A small audio captioner, trained from scratch.
Training: 6500 steps, batches of 32.
Rows from block 3 of the audio encoder of a small audio captioner, named by matrix and row number. Rows with one number belong to one neuron. Each number is 128 + 24 x the weight over its row's rms, rounded and kept within 0 to 255. All counts start at 0.
After each neuron's rows are labels from the 100 clips, of 14976, where the neuron reaches its highest value: "strongest on" is what is common among them. Only what is clearly more common there than usual is listed. The data: synthesized solo parts of chorales (CocoChorales). In brackets: how many of the 100.
# fc1: MLP up (encoder.blocks.3.mlp.fc1.weight, 768x256), inputs 0-85
# fc2: MLP down (encoder.blocks.3.mlp.fc2.weight, 256x768, transposed), outputs 0-85

fc1.384 [108  97 145  85 108  87 103 147 107  99  82 104 136 145 102 157 140  99  87 139 107 120 149 155 119 164  87 123 175 109 113 160 120 100 158 140 111 151 126 163 143 147  84 117 126 121 104 147 116 119 124 121 181 164 176 124 146 141 138 144 137 126 146 122 153 117 151 137 129 151 116 164 136 106 154 125  98 143 141 160 118 178 160 114 121 118]
fc2.384 [151 164 142 132  99 131 124 163 135 154 173 172 124 174 132 122 177 112 136 143 159  59 117 125 153 127  79 155 127 110 118 121  62 150  98 141 121 114 140 132 136 145 164 134  84 108 151 114 139 166  86 140 107 127 111 126 129 161 144 131 138 158 107  93 112 165 132 155 131 138 135 139 130 112 155 143 135 118 119 113 135 157 144 124 147  93]
strongest on: note G5 (100); trumpet (48); note F5 (44); note A5 (28)

fc1.428 [110 146 163 132 152 123 111 132 142 140 117  75 125  66 136 111 130 115 169  97 164 117 124 150 121 167 116  96 115 119 129 171 136 107 142 139 133 115 145 109 118 140 125 179 171 108 130 145 125 119 162 127 116 121  93 146 125 117 124 133  87 107 130 118 144 117 147 136 120 155 117 164 155 150 117 132 153 106 106 164 123 113 108 110 111 172]
fc2.428 [168 101 122 141 135 100 162  97 141 118 154 115 141 147 124 136 157 139  94  81 133 137 143 162  84 156 141 133 113 129  94 136 158 145 140 107 168  85 123  89 147 144 147 108 166 110 129  73 160 103  84 107 110 146 155 143 104 114 136 122 158 155 118 135  88 119 125 136 134  92 188 108 139  96 127 104 129 113 122 155 105  97 109 137 130 173]
strongest on: note D4 (37); cello (34); note A3 (30); viola (28)

fc1.669 [106 114 117 121 147 145 153 143 122 167 125 126 125  64 147 162 130 120 134 123 149 136  99 127 100 119 131 156 163 105 109  88  81 111 164 100  95 113 126 106 119  97 130 116 134 162 130 146 129 112  90 106 104 103 117 132 141 137 121 141 121 178 114 130 133 115 123 112 120 119 180 114 148 152 150 150 125  92 105 150 129 126 143 140 151  98]
fc2.669 [142 118 128 112 143 126 107 107 176 148 119 175 150 148 153 146 138 138 129 132 109 120 133 109 151 149 143 149  99 137 106 139 135  94  99 147 197 136  99 105 117 111 160 125 142 148  98  85  92 143 126 133 150 124 142 127 113 113 141 141 136 161  98 132 104 124 139 104 117  87 104 101 141 120 142 136 114 149 148 168 109 140 161 113 112 126]
strongest on: note C#5 (26)

fc1.240 [157 126 132 119 126 146 104 111 103 139 170 155 158 161 156 127 172 141 134 191 120 133 122  85 116 101 148 117 117  97 139 115  78 157 132 133 119 125 102 126 129 151 137 126 117 122 117 142 107 129 110 140 137 142 141  86  89 113 126 126 125 127 137 101 111 148 147 145 137  87 135 160  96 146 142 125 163  80 125  98 124 101 118 141  90 126]
fc2.240 [109 133 160 115 108 139  95  86 147 100 108 124 131 105 103 146  90 130 100  96 105 152 112 102 123 114 176  99 124 141  87  99 127  88 127 100 147 135 122 171 129 117 134 106 170 109 107 109 139 134 138 125  89 101 145  99 128 162 125 137  98  77  95 105 101 117 134 115 111 138 149 112 148 138  66 117 175  55 158 141  90 124 145 156 123 154]
strongest on: note G5 (79); violin (65); note F5 (51)

fc1.587 [119 106 129 119 117 134 114 104 148 117 147 127 144 130 125  93 140 132 125 157 164 126 117 152 102 104 106 156  91 181 126 107 112 131 158  78 142 198 137 139 134 151  86 138 151 151 142 133 133 155 156 141 120 113 168 101 153  84  85 149 152 124 159 126 142  94 137 123 110 100  96 138 110 105 169 139 134 122 162 143 111 186 145 122 113 130]
fc2.587 [182 118 109 118 131  83 106 140 141 124 120  61 127 145 127 128 106 119 139 111 110 136 162 165 116 104 123  83 141 145 103 168 137 178 119  86 126 157 126 139 155 136 139 130 158 125 127 144 123 147 114 130 111 144 142 105 147 140 111 166  96 133 174 162 147 100  97 130 127 148 120 149  91 132  85 137 112  89 115 120 135 137  93 134 114 134]
strongest on: note B3 (41); note D#4 (38); note D4 (36); bassoon (34)

fc1.656 [ 91 153 108 132 125 131 132 138 104  61 145 136 134 194 108 133 153 135 104 145 164  82 134 153 113  53 173 110 124 139 112 154 139 133  78 128 112 102 110 116 184  99 151 153 141 114 111 176 150 121  88 115 106 125 127 125 174 119 123 138 134 116 163 151  81 108 132 146 121 134 106 117 125 180 119 140 112 104 145 126 148 177 128  92 122 117]
fc2.656 [141  96 104 131 130 176 104 126 147 132 130 147 101 115  94 136 102 120 114 158 131 149  89 138 164 153 100 152 131 118 109 161 147 119 144  99 143 138 137  94 110 105 119 147  79  98 113 139 108  87 152  95 120 138 140 105  95 119 111  92 137  99 143 131 144 145  86 167 164  98 155 141 125 159 122 134 161 136 133 125 140 119 147 137 136 126]
strongest on: note B3 (59); note A#3 (52); note B4 (36); tuba (35)

fc1.446 [173 135 166 159 160 123 132 102 163 139  89 100  99 154 157  90 133 137 166 166 135 100 130 107 107 117 126 101 105 134 122 134 124 165 135 140 123 112 114 147 116 101 166  85 163 109  87 128  95 120  95 144 132 109 112 105 137  90 122 138 170 142 179 134  79 140 107 151 125 113  85 109 109 129 134 123 136  88 119 139 121 153 107 128 133 156]
fc2.446 [ 88 114 102 145 161 138 116 122 141 176 163 142 120 183 160 129 109  85 144 142 137 113 130 103 153 120 129 105 152 138 156 131 141 113 153 126  85 123 127  95 152 134 137 142 152 149 127 128 124 104 155 144 122 135 145 131  98 153 162 113 152 138 116 127 117 134 127 144 138 131 143  92 134 130 141 107  94 153 143  83 174 106 122 113  93  96]
strongest on: note F5 (82); flute (64); note D#5 (38); note G5 (36)

fc1.167 [125 111 117 137 146 153 120 136 129 124 133 134 116 134 148 153 158 124 171 181 139  86 111 134 130 114 118 112 133 100 100  95 162 150 126 118 141 135 139 110 121 136 189 100 104  85 115 129  97 126 142 125 101 154 146 135 121 106 150 155 136 158 165 141 121 106 150 131 119 112  98 111 104 154 154  86 123 132 156  93 135 135 120 112 149 128]
fc2.167 [ 96 106 109 153 149 134 100  94  79 143 134  98 154 117  98  95 156 158 130 116 127  94 109 169 137 138 129 139 111 149 115  95 124 118 148  97 128 150 156 127 129 140 117 135  88  92 111 144 152 119 159 151 123 151  98  96 140 138  84 168 124 100 101 138 128 126 125 168 149  75 119 131 137 135  83 120 145 103 123 109 110 151  91 117 106 183]
strongest on: note F4 (62); viola (53); note G4 (48); note D#4 (30)

fc1.440 [123 133 143 129 154 135 112  79 106  92 136 119 146 126 142  98 118 125 150 156 152  52  79  86 111 137 138 120 159  99 127 153 149 111 120 128 142 162 114 108 110 109  96 136 109 141 130 126 163 138 139 126 128  69 105 133 133 173  96 125 164 154 155 114  96 116  99 140 144 126 105 138 127 153  96 145 148 150 111 123 154 181 130 121 143 131]
fc2.440 [ 89 125 168 163 161 112 123 128 113 147 126 124 122 156 139 116 128 127 103  98 130 148 111 114 141 138 119 114 114 144 129 154 133 144 116 125 136 108 184 105 159 140 154 103 136 143 138 140 149 198 122  76  65 172  97  96 152 138 165 160 153  64 132 140 133 135 108 113 141 108 146 122 130 111 148 125 138 118 112 185 120 122  94 144  96 124]
strongest on: note C#4 (46); note F5 (36); note D#5 (35)

fc1.136 [ 94 122 131  99 123 130 140 167 135 142 138  98 105 132 111 119 163 101 143 115 114 120 124 146 132 101  91  92 108 129 154 123  98 129 107 149 141 142 154 141  90 121 133  65  98  81 102  93 108  92 111 124 126 145 160 150 163 130 134 136 148 152 167  74 124 174 146 152  93 129  91 167 121 148  90 163  84 111 122 166 137 126 164 116 140 134]
fc2.136 [165 163 150 118 107 151 132 115 137 155 158 126 104  98 120 101 163 124 122 139 125  87 122 123 129 148  80  87 150 126 135 174  97 168 142 120 106 129 108 133 140 148  89 172 191 123 113 174 127 129  86 135 137 125 105 125 138 109 130 180 120 104 141 147 114 165 111 152 111 120 204 151 141 127 115 123 133 177 134 133 103 132 135 128 116 162]
strongest on: note C#5 (64)

fc1.602 [127  93 109 157 120 109 148 132 126 103 124 106 145 145 112 145 135 125 124 159 148  72 141  60 136 173 135  92 114 130 140 146 104 142 152 101 152 174 160 112 102  93 133 143 102 158 109 149 127 168 155 132 151 141 139  87 174  78 141 123 122 121  88 136 100 125 139 130 162 125 145 138  89 171 131  98 132 150  97 155 161 106 115 103 103 122]
fc2.602 [105 125 131 123  85 107 127 135 179 148  81 123  95 116 121 109 114 110  99 128 139 144 140 128 114 121 126 118 149 151 142 147 151 169 140 187 114 138 128 131 146 142 125 137 118  86 132 141 106 138 152 126 123 116 154 132 113 105 158 137 143  98 109 139 117 134 108 109 116 184 103 139 136 119 122 127 127 109 158 139 101 123 119 156 130 141]
strongest on: note D#3 (36); note G#3 (26); cello (26)

fc1.449 [130 119 156 136 177 144 120 130 137 163 119 102 125 144 136  73 124 103  96 135 162 113 121  91 142 166 140 128 153 178 131 109 161 147 123 123 116  82 135 144 155 149 139  95 122 155 120 158 147 120 122 122 160 146 154 175 146 107 170 163 170 142 128 112 123 129 117 149 172 117  61 123 109 107 107 126 121 104 120 163 165 119 142 113 143 111]
fc2.449 [143 128 129 147 134 153 135 110 161 128 116 166 124 182 159 125 102 155 126  75 166 113 147  99 116 142 113 117 113 157 121 151 122 156 116 113 129 122 153 113 106 154 146 101 133 144 146 124 143 121 117 142  67 164 173  88 118  93 123 117 172 118 163 117 154  85 123 145 126  69 111 178 139 110 100 152 108 103  95 137  74 150  84 103 113 166]
strongest on: note G5 (56); note F5 (52); trumpet (31); flute (27)

fc1.427 [155 156 123 132 156 101  85 170 128 157 127 165 117 102 155 127 135 146 121  97 172 109 169 107 135 116 120 141 113 128 149 142 138  98 131 115  94 154 135 134 146 125 123 120 107 104 131 147 107 118 132 129 140 138 108  99  76  71 134 128 118 102  72 169 145 162 175 138 159 116  94 129 113 184 138  99 114 135 167 124 146 132 104  98 149  96]
fc2.427 [127 115  85 125 134 152 133 106 145 138 106 130 128 120  93 133 160 140 139 135 142 106 171 115 146 116 165  85 106 104 137 110 110 142 136 159 125 153 154 103 165 117 132 150 145 169 104 118 151 144 133 111 120 152 151 111 163 120 183 104 153 151 102 149 107 155 101 183 130 148 129 124 114 127 100 130 156  97 138 130 195 166 129 129 100  95]
strongest on: note C#4 (39); bassoon (36)

fc1.311 [165 110 139 150 152 141  80 160 116 114 103 130 130 118 122 140 121 132 132 167 116 121 128 139 141 144 170 144 101 102 129 157 139 172 120 134 117 136 120 134 107 141 101 134 138 141 153 144 123 144  75  92 112  85 115 158 126  84 134 113 161 132 153 143 177 134  97 144 103 148 113 145 152 150 136 125 166 119 167 135  99 161 128 119 114 136]
fc2.311 [124 129 140  83 115 115 178 118 130 109 134 147 140 123 136 137 117 177 146 132 146 142 149 125 139 121 121 126 142 112 130 135 110 106 149  86 123 117 137 130 157 158 151 159  97 166 129 122  79 131  91  79 136 173 108 115 173 135 100  94  86 109 112 111 141 150 136 132 147 125 102 105 140  90 108 166 123 112  90 110 127 142 116 146 135 131]
strongest on: note F4 (81); trombone (59); note G4 (28)

fc1.686 [117 132 108 133 137 153 146  97 142 151 144 129 108 117 149 147 137 120 122 118 124 209  91 138 139 151 113  84  95 192 129 138 121 136  88 126 137 149 149 121 123  91 114 150  83 114 112 145  98 138 120 111 107 166 176 156 108  63 172 112 136 127 134  93 105  92 120 144  91 102  74 109 130 106 109 111 150 119 149 131 157  65 111 108 163  84]
fc2.686 [129  75 123 132 138  69 169  67 161  89  92 123 162 112 123 149 127 129 162 139 130 130 130  97  88 119 116 140 110 107 114 127 101 121 160 164 102 159  97 108 175 123 135 108 145  98 160 124 103 133 133 127 155 118 140 134 114 122 117 151 124 137 165 155 144 106 136  99 157 108 110 155 125 112 145  51 113  87 143 117 127 143 114 147 146 148]
strongest on: note F5 (70); note G5 (66); flute (50)

fc1.16 [ 99 103 118 151 132 129 107 119 132 124 118 108  97 142 111 142 144 146 107 125 148 138  78 180  89 114 143 150 142 133 101 120 104  79 142 132  92 104 131 106 129 175 143  95  93 145 162 134 121 101 123 171 122 174 156 115 131 144  96 104 159 152 152 161 143 117 125 101 166 101  80 102 172 129 129 135 164 169 109 168 162 155 169  80 114 157]
fc2.16 [147 159 128 109 115 131 149 163 186 109 114  81 113 112 138 160 116 141 143 136 128  71 153  92 120 113 148 130 124 157 163 159 136 140 116 110 109 127 145 133 138 143 124  54  92 154 105 151 122 130 100 140  92 100 154 152  83 131 108  97 128 154 138 120 129 143 120 120 110 148 154 130  85 143 142 127 143 102 110 124 166  91 144 135 176 115]
strongest on: note D4 (83); note E4 (75); clarinet (62)

fc1.443 [117 159 118 152 127 154 159  78 124 162 141 138 125 157 124  88 139 113 155 161  62 148 169 109  82 119 119 102 144 150 104 143 116 122 132 134 155 126 123 120 110 162 113 138 141 123 152 147 107 149 111 151 137 129 113 123 148 141  99 146 150 112  97 107 124 146 171 104  98 172 137 134  97 117 131 165 147 147 118 167 157 134 134 133 142 136]
fc2.443 [148 155 190 133 104 154 175 109 151 134 120 109 130 109 107 117 162  97 109 108 150 137 179  86 159 133  93 161 111 115 178  92  98 139 138 152 100 160 132 146 185 150 105  96 143 141  94 150 146 102 148 137 137 102  75 162 116 128 145 127 103 102 124 141  96 136 128 121 110 150 144 117 180  96 110 155  97  91 114 120 101  98 146 101 140 138]
strongest on: note G4 (41); note D#4 (29)

fc1.632 [119 109 155 136 124 113 131 126 147 166 154 136 102 129 123 148 136 130 131  82 181 115 156 122 114  91 123 124 149 134 114  93 128 153 122 158 128 121 120 144 115 153  89 170 134  96 181 177 107  99 131 126 116 114 115 137 139 136 181  80 136 124 157 115 126 149 112 120 165 195 117 138 159 109 166 170 118 119 165  77 142 159 115 112 111  94]
fc2.632 [124 134 146 179  97  98  86  96  81  73 111 131  83 127 161 123 117 174 127 132 128 116 173 130 130 131 117 115 129 158 133 158 119 136 130 131 139 153 111 118 140 142 159 138 137  99 127 171  95 107 153 135  92 167 177 143  95 116 128 101 111 132  87 110 123  85 119 178 115 130  95 154 145 142 119 149 137  93 138 117 152 116 114 113 103 138]
strongest on: note A#4 (56); note A#3 (28); note C5 (27); note G#4 (25)

fc1.356 [162 166  79 110 188 136 127 123 131 114 134  99 139 135 138 128 133 127 152 128 103  83 160 126 104 102 115 103 112  99  92 109 123 124 116 132  94 125  70  93 162 132 100 113 158 130 136 124 109  83 105 105 136 147 110 101 149 139 125 153 136 121 116 120 120 130 167 131 145  92 126  89  85 155 157 119 134 140 106 148 150 171 126  84 140 155]
fc2.356 [119 135 175 135 125 121 147 106 142 141 128 116 124 141 106 135 141 131 137  92 105 153 104 154 150 114  97  88 135 148 150 134 132 140 110 121 124 151 131 115 103 156 135 123 175 133  96 123  97  85 124 131 135 129 157 138 103 160 163 100 170  87 117 120 133 129 128 161 137 107 130  98 102 141 131 103  95 171  87  91 108 138 143  87  87 149]
strongest on: note C#4 (82); tuba (50); note D4 (42); note G#3 (36)

fc1.216 [149 131 138 140 136 116 117 116 121 124 102 130  94 100 124 145 113 136 122 144  95 160 125 130 113 140 116 124 112  92 124 124 178 111 114 146  89 146 138 122 135  92 142 105 198 131 140 115 112 131 128  68 167 143 148 127 106 152  90 119 173 108  96 129 146 112 135 128 135 180  60  77 100 129 171 125 112 113 139 156 149 131 173 106 172 129]
fc2.216 [112 115 155 111  98 140 154 111  76 131 128 133 128  84 124 156 112 136  99 124 125 131 114 104 156 140 138 123 115 115 137 116 129 133 142 138 190 112 106 136 129 164  83  94  90 173 126 141 134 127 169 147 185 138 141 159 123 159 119 152 147 107 135  86 118  99 141 146 108 150 145 144 111 158 124  89 155 147  98 174 170 130 109 145 108  78]
strongest on: note G4 (69); viola (42); note C5 (33); note F4 (28)

fc1.550 [185 158 115 119 117 140  65 136 175 155 159 127  88 126 138 145 132 121 142 107 158 159 101 149  92 119  70 134 166 145 108 125 133 152 153 102 176 154 102  75 134 119 105 136 144 148 141 133 113 134 125 159  94 110 128 128 144 119 103 146 162 114 121  91 127 100 139 121 163 168  95 144 102  76 146 121 183 127 139 126 115 107 140  82 124 116]
fc2.550 [ 99 104 125 139 100 124 123 107 142 109 114 147 148 156 136 162  99 148 159  67 114 150 126 130 178 125  69 164 143 125 143 115 112 120 112 143 106 129 126 135 113 135  67 159 119 146 101 127 169 104 137 145 112  77 136 139 111 147 141 119 129 120 145 139  77 124  95  94 120  72 115 106 137 169 128 163 134 102 118  97 142 152 102 130 152 163]
strongest on: note F5 (65); flute (40)

fc1.118 [ 97 154 139 113 154 119 140 160 116  97 143 172 142 186 134 146 133 113 135 153  89 128 140 133 155 117 116 116 142 134 164 159 120 114 135 117 130 124 144 140 123 146  64  88 161 148 118 116 116 136 111 110 131  98 113 147  90 119 156 150 169 133 134 187 107 130 145 125 101 113 149 122 117 137 144 152 156 144 138 157  92 184 161 110  98 117]
fc2.118 [122 119 142 128 143 131 109 139 119 104 140 125 152 181 131 107 137 115 128 118 105 129 190 113 107 110 161 136 113  96 126 116 159 137 123 117 153 103 163 103  81 109 123 132 155 119 135 156 155 115 165 138 114 124 172 114 133  70 129 113 113 110 108 166 160 126 160 167 137 104  86 128 187 170 137 156 149 105 108 115 120 125 109 113 134 102]
strongest on: note G4 (47); note G#4 (38); viola (28)

fc1.127 [133 127 148 133 182  99 157 100 159  62 106 115 120 137  98 145  88 122 127 107 140 138 136 116 109 124 108 103 132 122 142 143 116 124  98 137 119 138 123  93  89 125 131 119 134 126 116 134 135 122 115 123 134 168 122 171 139 108 129 135 135 113 151 182 130 115 118  94 133 115  88 135 124 171 125 109 134 148 103  88 117 104 142 126 101 111]
fc2.127 [142 105 155 120 112 106 181 131 168 115  91 121 109 151 139 126 115 165 143 192 148 127 127 131 141 134 131 133 148 144 132  97 100 114 174 159 145 130 103 154 122 121 104 100 101 171 109 133 157 139 157 136 164  65 127 138 138 109 122  93 146 108  84 156 127 148 116 117 112 149 113 154  91 141 133 122 132 106 166 133 150 116  94  96 115 118]
strongest on: note F5 (42); flute (37); note E3 (30); note D#5 (27)

fc1.683 [122 159 116 152 137 170 164 108 115  87 114 140 130  97 170 132 131 128 125 144 156 166 100 158 137 109  87  86 117  92  91 116  96 111 149 148  99  96 128 159 170 133 153 145 100 114 177 111 102 152 126  95 128 123 153  98 139  95 119 103 130 119 154 120 106 114 164 131 124 154 124 111 134 146 124 137 130 109 155 118 109 140 169 104  91  95]
fc2.683 [101 152 112 129 116 117 118 119 128 117 165 122  99 138 141 141 142 138 157 115 126 154 136 105 102 151 108 149 146 115  94 103 125 130 138 200 115 125 136  99 147  87 140 134 147 144 109 141 138 119 160 106 130 120 108  74  76 155 135 102 122 116 157 154 120 146 126 153 140 153 109 143 142  72 166  99 137 130 128 129 128 119 119 144 151 134]
strongest on: note G4 (41); note A4 (32); trombone (27); note F#4 (26)

fc1.162 [104 127 160 115 110 122 133 132 117 110 136 148 149 152 111 113 163 171 133 150 158 114 166 113 112  71 138 164 116 129  95 172 143 109 106 162 144 161 136 141 122  80  89 118 103 119 102 142  84 137 124 133  98 147 110 113 142 130 130 157 143 158 119 146 101 106 139 112 129 162 138 147 125 120 118 157 122 110 147 183 135  83 139 115 110 104]
fc2.162 [157 131 151 148 185 136 103 108 140 141 135 124  90 137  85 157 149 100 109 128 114 102 157 112 149 140 112 106 124 118 123 119 110 137 163  95  81 121 116 128 143 101 147 106 128 130 116 126 127 151 161 111 116 120  89 141 161 166 112  86 109 128  94 125 143 121  98 126 127 139 125  99 158 108 103  94 142 126 128 137 107 135  99 146 165 111]
strongest on: note D#3 (78); note A#3 (69); bassoon (60); note F3 (40)

fc1.148 [113 103 126 142 108 135 122 158 127 146 116 135 103 105 102 145 101 135 150 132  97 126 153 100 123 147 159 159 137 128 128 117  97 172 132 135 156 157 162 121 115 142 126 138  86 120 163 167  92 111  89 141  87 165 128 158 157  64 133 151 162 139 153 134 110 130 134 147 107 113 136 126 146 127 139 126 119 110 119 130 110 128 123 146 130  91]
fc2.148 [122 105  99 127 135 127 161 108 106 134 143 132 122 114 120 133 161 155 139 159 134 125 170  96 126  91 113 125 114 125 140 115 108 132 148 175 145 140 103  85 142  99 122 119 162 151 132 133  95  75 146 111 134 136 127 103 138 137 165 120  85  99 116 101 134 139 124 132 123  87  54 111 113 113 170 113 125 126 118 104 112  96 130 100 135 108]
strongest on: note F4 (86); viola (41); note C4 (29)

fc1.469 [ 75 122 170 131 129 109 132  79 102 125 116 148 122 126 123 156 112  98 123 174  78  85 156 117 147 130 163 142  96 114 147 133 136 101 124 142 147 153 154 120 109 108 113 132  95 162 156 134 155 148 130 128 115 167 137 120 108  97  96 148 140 114 132 128 152 102 152  95 105 161  89  91 137 154 108 135  85 154 112 139 119 136  92 148 156 124]
fc2.469 [132 141 120 146 103 126 182 112 157  98 129  91  98 115 141 131 115 164 130 157 151 149 112  81 131 117 122 122 107 112 113 137 115 131 136 131 134 190 141 101 123 112 132 154  82 186  78  58 180 126 139 137 104  78  91 144 153  96 160 103 126 133 146 104 152 130 147  97 126 128 157 165 175 121 148 125 174 106 137 153 161 143 101 127 158 168]
strongest on: note F5 (91); note G5 (34); flute (34); note D#5 (34)

fc1.95 [176 153  72 160 138 145 135 140 139 123 124 101 128  93 147 126 165  89 157 141 148 120 123 152 148  93  81 124 130  98 125 171 115 122 140 128 120 122 138 154 147 136  87 140 116 146 114 110 134 144 136 151 149 131 135 136 117 193 120  81 145  97 164  90 155  97 114 131 108 144  89 129 131 120 135 110 163 196 143 119 113 133 112 142 111 117]
fc2.95 [125 141 142 127 137 112  90 119 134 176 102 151 136 151 120 118 117  70 151 114 139 152 106 123 125  99 146 107 166  94 135 136 126 113  99 109  73 104 130 126 139 145  92 158 163 145 147 111 143 115 123 141  85 156 134 102 114 165 166 145 101 129 150 134 115 114  95 175 148 100 113 128 134 135 161 118 146  91 146 141 154 127 119 123 158 130]
strongest on: note A#4 (56); note C5 (50); note B4 (33); oboe (29)

fc1.46 [135 137 132 122 114  78 112 153  89 161 130 112  95 120  69 133 130 167 146 153 107 154 116 136 102 155 140 114  98 108 133 143 115 137 149 123 123 111 134 105 118 158 103 108 168 127 199 136 103 170 108 163 148 118 197 165 177 107 147 119  85 119 129 143 103 108  87 122 143 109 121  96 136 137  94 153 137  88 139 130 121 189 167 114 100 160]
fc2.46 [139 147 111 114 127 131 118 123 142 119 158 137  84 167 128 111 136 130 184 165 103 123 156 100 152  90 116 110 132 156 145 109  90 163 102 156 115 105 133 126  90 123 121 168 136 111 112 106 117 113 112 102 105 106 191 114 142  84 132 122 151 132 119 133 140  93 130 129 130  85 101 121 141 114 136 176 125 155 144 134 136 138  77 121 116 101]
strongest on: note F4 (50); note D4 (34); note D#4 (30); note E4 (26)

fc1.544 [126 110 134 130 166 143 135 119 145 121  96 172  93 170 126 163 119 101 186 144 113 124 101  69 144 127  83 111  89 110 167 157  99 123  97 104 150 135 114 120 124  62 107 134 136 104 120 150 135 124 127 125 147 112 125 131 125  91 106 104 142 150 116 104 132 159 149 130 120 111 115 108 162 121  98  82 105 132 125 140 111 172 125 158 111 141]
fc2.544 [104 136  85 145 148 132  93 115  89 110 173 112 123  95 118 128 112 132 139 104 145 149 144 155  78 116  94 134 121 114 109 108 133  80 101 106 119 107 119 153 144 101 142 129  98 148 149  93 132 130  93 148 132 122 124 170 120 124 132 146 165 121 107 143 177 156 141 119 151 165  78 136 107 108 115 134 131 113 110 130 148  98 153 129 120  98]
strongest on: note F4 (36); viola (32)

fc1.401 [149 122 129 162 155 155 150 133 115 110 141 151 114  91 105 163  85 154 133  93 124 133 131 144 148 132 144 126 129 109 138 139 120 114 140 121 135  92 142 116 104 112 105 112 138 154 150 128 135  57 111 158 155 136 119 116 108 127 113 136 132 145 152 109 114 151 123  82 159  91 124 137 130 129 173 106 162 119 107 160 191 122 148 110 139 160]
fc2.401 [ 98 216 124 110 127 136 156  95 167 134 124 123 130 117 108 185 115 145 114 142 130 119 113 118 118 185 134 159 111 160 157 128 103  87 165  91 143 171 204 150 127 163 144 152 130 134 136 102  98 127 130 153 154  86 145 132 139 162 109 155 122 133 144 155 151 170 128 158 113  96 101 149 154 156  96 134 125 104 149 156 114 138 129 160 129 127]
strongest on: note G4 (44); note G5 (41); violin (34)

fc1.732 [107 118 123 146 112 139 102 137 156 138 167 153  96 133  80  95  84 124 120 116 101 136 136 109 134 131 126 111 109 125 141 130 127 154 140 132 163 116 148 110 181 176 137 120 162 140 112 101 114 121 118 120 113 102 125 137 123 103 111  82 138 118 104 122 143 138 113 129 125 179  93 124 103 102  82 124 124  96 122 144 158  87 149 110 179 159]
fc2.732 [114 138  97 160 122 128 155 183 128 125 124 129 128 126  85 123 162 130 141 123 109 155 135  88 173 146 169 148 133 101 132 150  89 133  68 122 119  92 138  87  83 119 141 120 139 144 179 149 137 109  94 122 145 110 133 124 111 171 132 126 146 139 144 128 122 146 120 159 128 164  93 108 106  93 139 128 133 134 100 119 162 107 156 121 112 120]
strongest on: note A#4 (42); note F5 (33); violin (33)

fc1.204 [146 143 103 134  96 195 121 129 151 100 117 126 105 112 153 125 134 125 102 140 154 127 149 130 117 122 130 125  92 156  84 129 131 166 116 112 148 144 129 154 130 119 116 142 154 193 109 155 117 143 128 135  64 137 136 142 150 121 119 137 112 117 101 123 126 161 110 153  90 122 131 125  96 100 107 110 128 125  99  98 145 128 125 135 142 144]
fc2.204 [176 141 152 135 124 112  84 109 140 114 123 174 138 134 138 127 149 117 133 169 147 144 106 148 136 142 129 131 136 104 110 120 132 110 127 121 123 121  92 131 149 139 161 134 111 135 124 158 107  92 138 160 149 135 164 142  96 115 132 125 156 118 118 118 137 153 126 163 151  97 118 119 122 131 126  94 114 152 129 131 201 162 120 141 165 123]
strongest on: note G4 (45); note F5 (27); note A4 (25)

fc1.552 [ 92 106 137 132 176 109 139 116 108 150 187  97 150 142 110 129 118 139 141 151 119 120 160 103 159 118 131 120 136 148 118 125 119 156 124 126 132 108 136 143 123 142 164 108 137 174  90  99  81 153  51 107 135 105 136 104 149 106 124 164 125 145 144 127 115 107 144 141 161 169 134  99 132 113 162 151 101 152 128 111 130 143 125 113  83 114]
fc2.552 [135 134 141 185 143 104 143 155 121 123 115  96 132 140 134 142 135 112 156 107 133 111 115 133 132 142  87 153 137  91 197 160 201 122 105 116  87 148 131 113 146 110 143 126 170 155 137 139 116 112 103 119 103 138 104 135 120 136 100 134 149  91 135 136 152 108 152 157 145 104 157 116 110 149 135 108 100 135 132 139 132 156 120 104 134 119]
strongest on: note A#4 (28)

fc1.297 [121  98 134  78 152 149 125 109 155 114 154 154 141  94 161 112 151 156 123 147 121 130  97 124 148  88 132 152 113 129 107 136 139 136 166 122 134 128 147 152  98 132 163 145 148 117 142 158 162 120  96 149  79 138 113 152 148 165  88 133 170 122 132 145 118  99 129 129 111 137  89 139 123  76 162 151 136 109 107 141 130 152 109 175  97 138]
fc2.297 [119 127 105 118 115 125 110 144 111 165 109 141 132 161  94 172 118 147 128 100 161 179 109 153  89 109 130 143 122 136 150 137 117 142 133 115 101 119 144  76  86 150  66 125 160 128 156 141 109 150 135 162  76 102 111 139 157 149 105  94 152 125 121 120  90  84 117 130 110 133  82  75 112 150 115 169  96 142 156 126 107 139 127  93 118 103]
strongest on: note C#5 (30); note D#5 (25)

fc1.525 [172 102 161 105 129 124 106 123 136 132 132  94 139 118 104 126  76 145  97 182 115 141 123  98 100 140 136 148 132 154 141 140 116 127 149 149 134 107 132 129 127 141 136 150 125  71 133 137  87 150  79 147 153 143 158 131 141 103  87 151 138 145 118 205 113 161 148 121 154 147 114 125 122 136 144 157 154 135 157 110 115 140 115 150 169  97]
fc2.525 [131 136  56 129 121 157 119 145 122 153 160 124 134 125 116 150 174 126 138 127 140 101  83 153 125 103 105 123 121 125 133 106 127 134 106 121  99 113 123 139 135 102 157  97 120 128 115  88 144 130 131 135 114 114 110 135 104  99 143 186 136 134 149 126 160 113 154  91 145 110  78 109  97  76 141 133 121 115  56 159 153 115  85 129 127 125]
strongest on: note C#4 (40); note G#3 (34); note C#3 (32)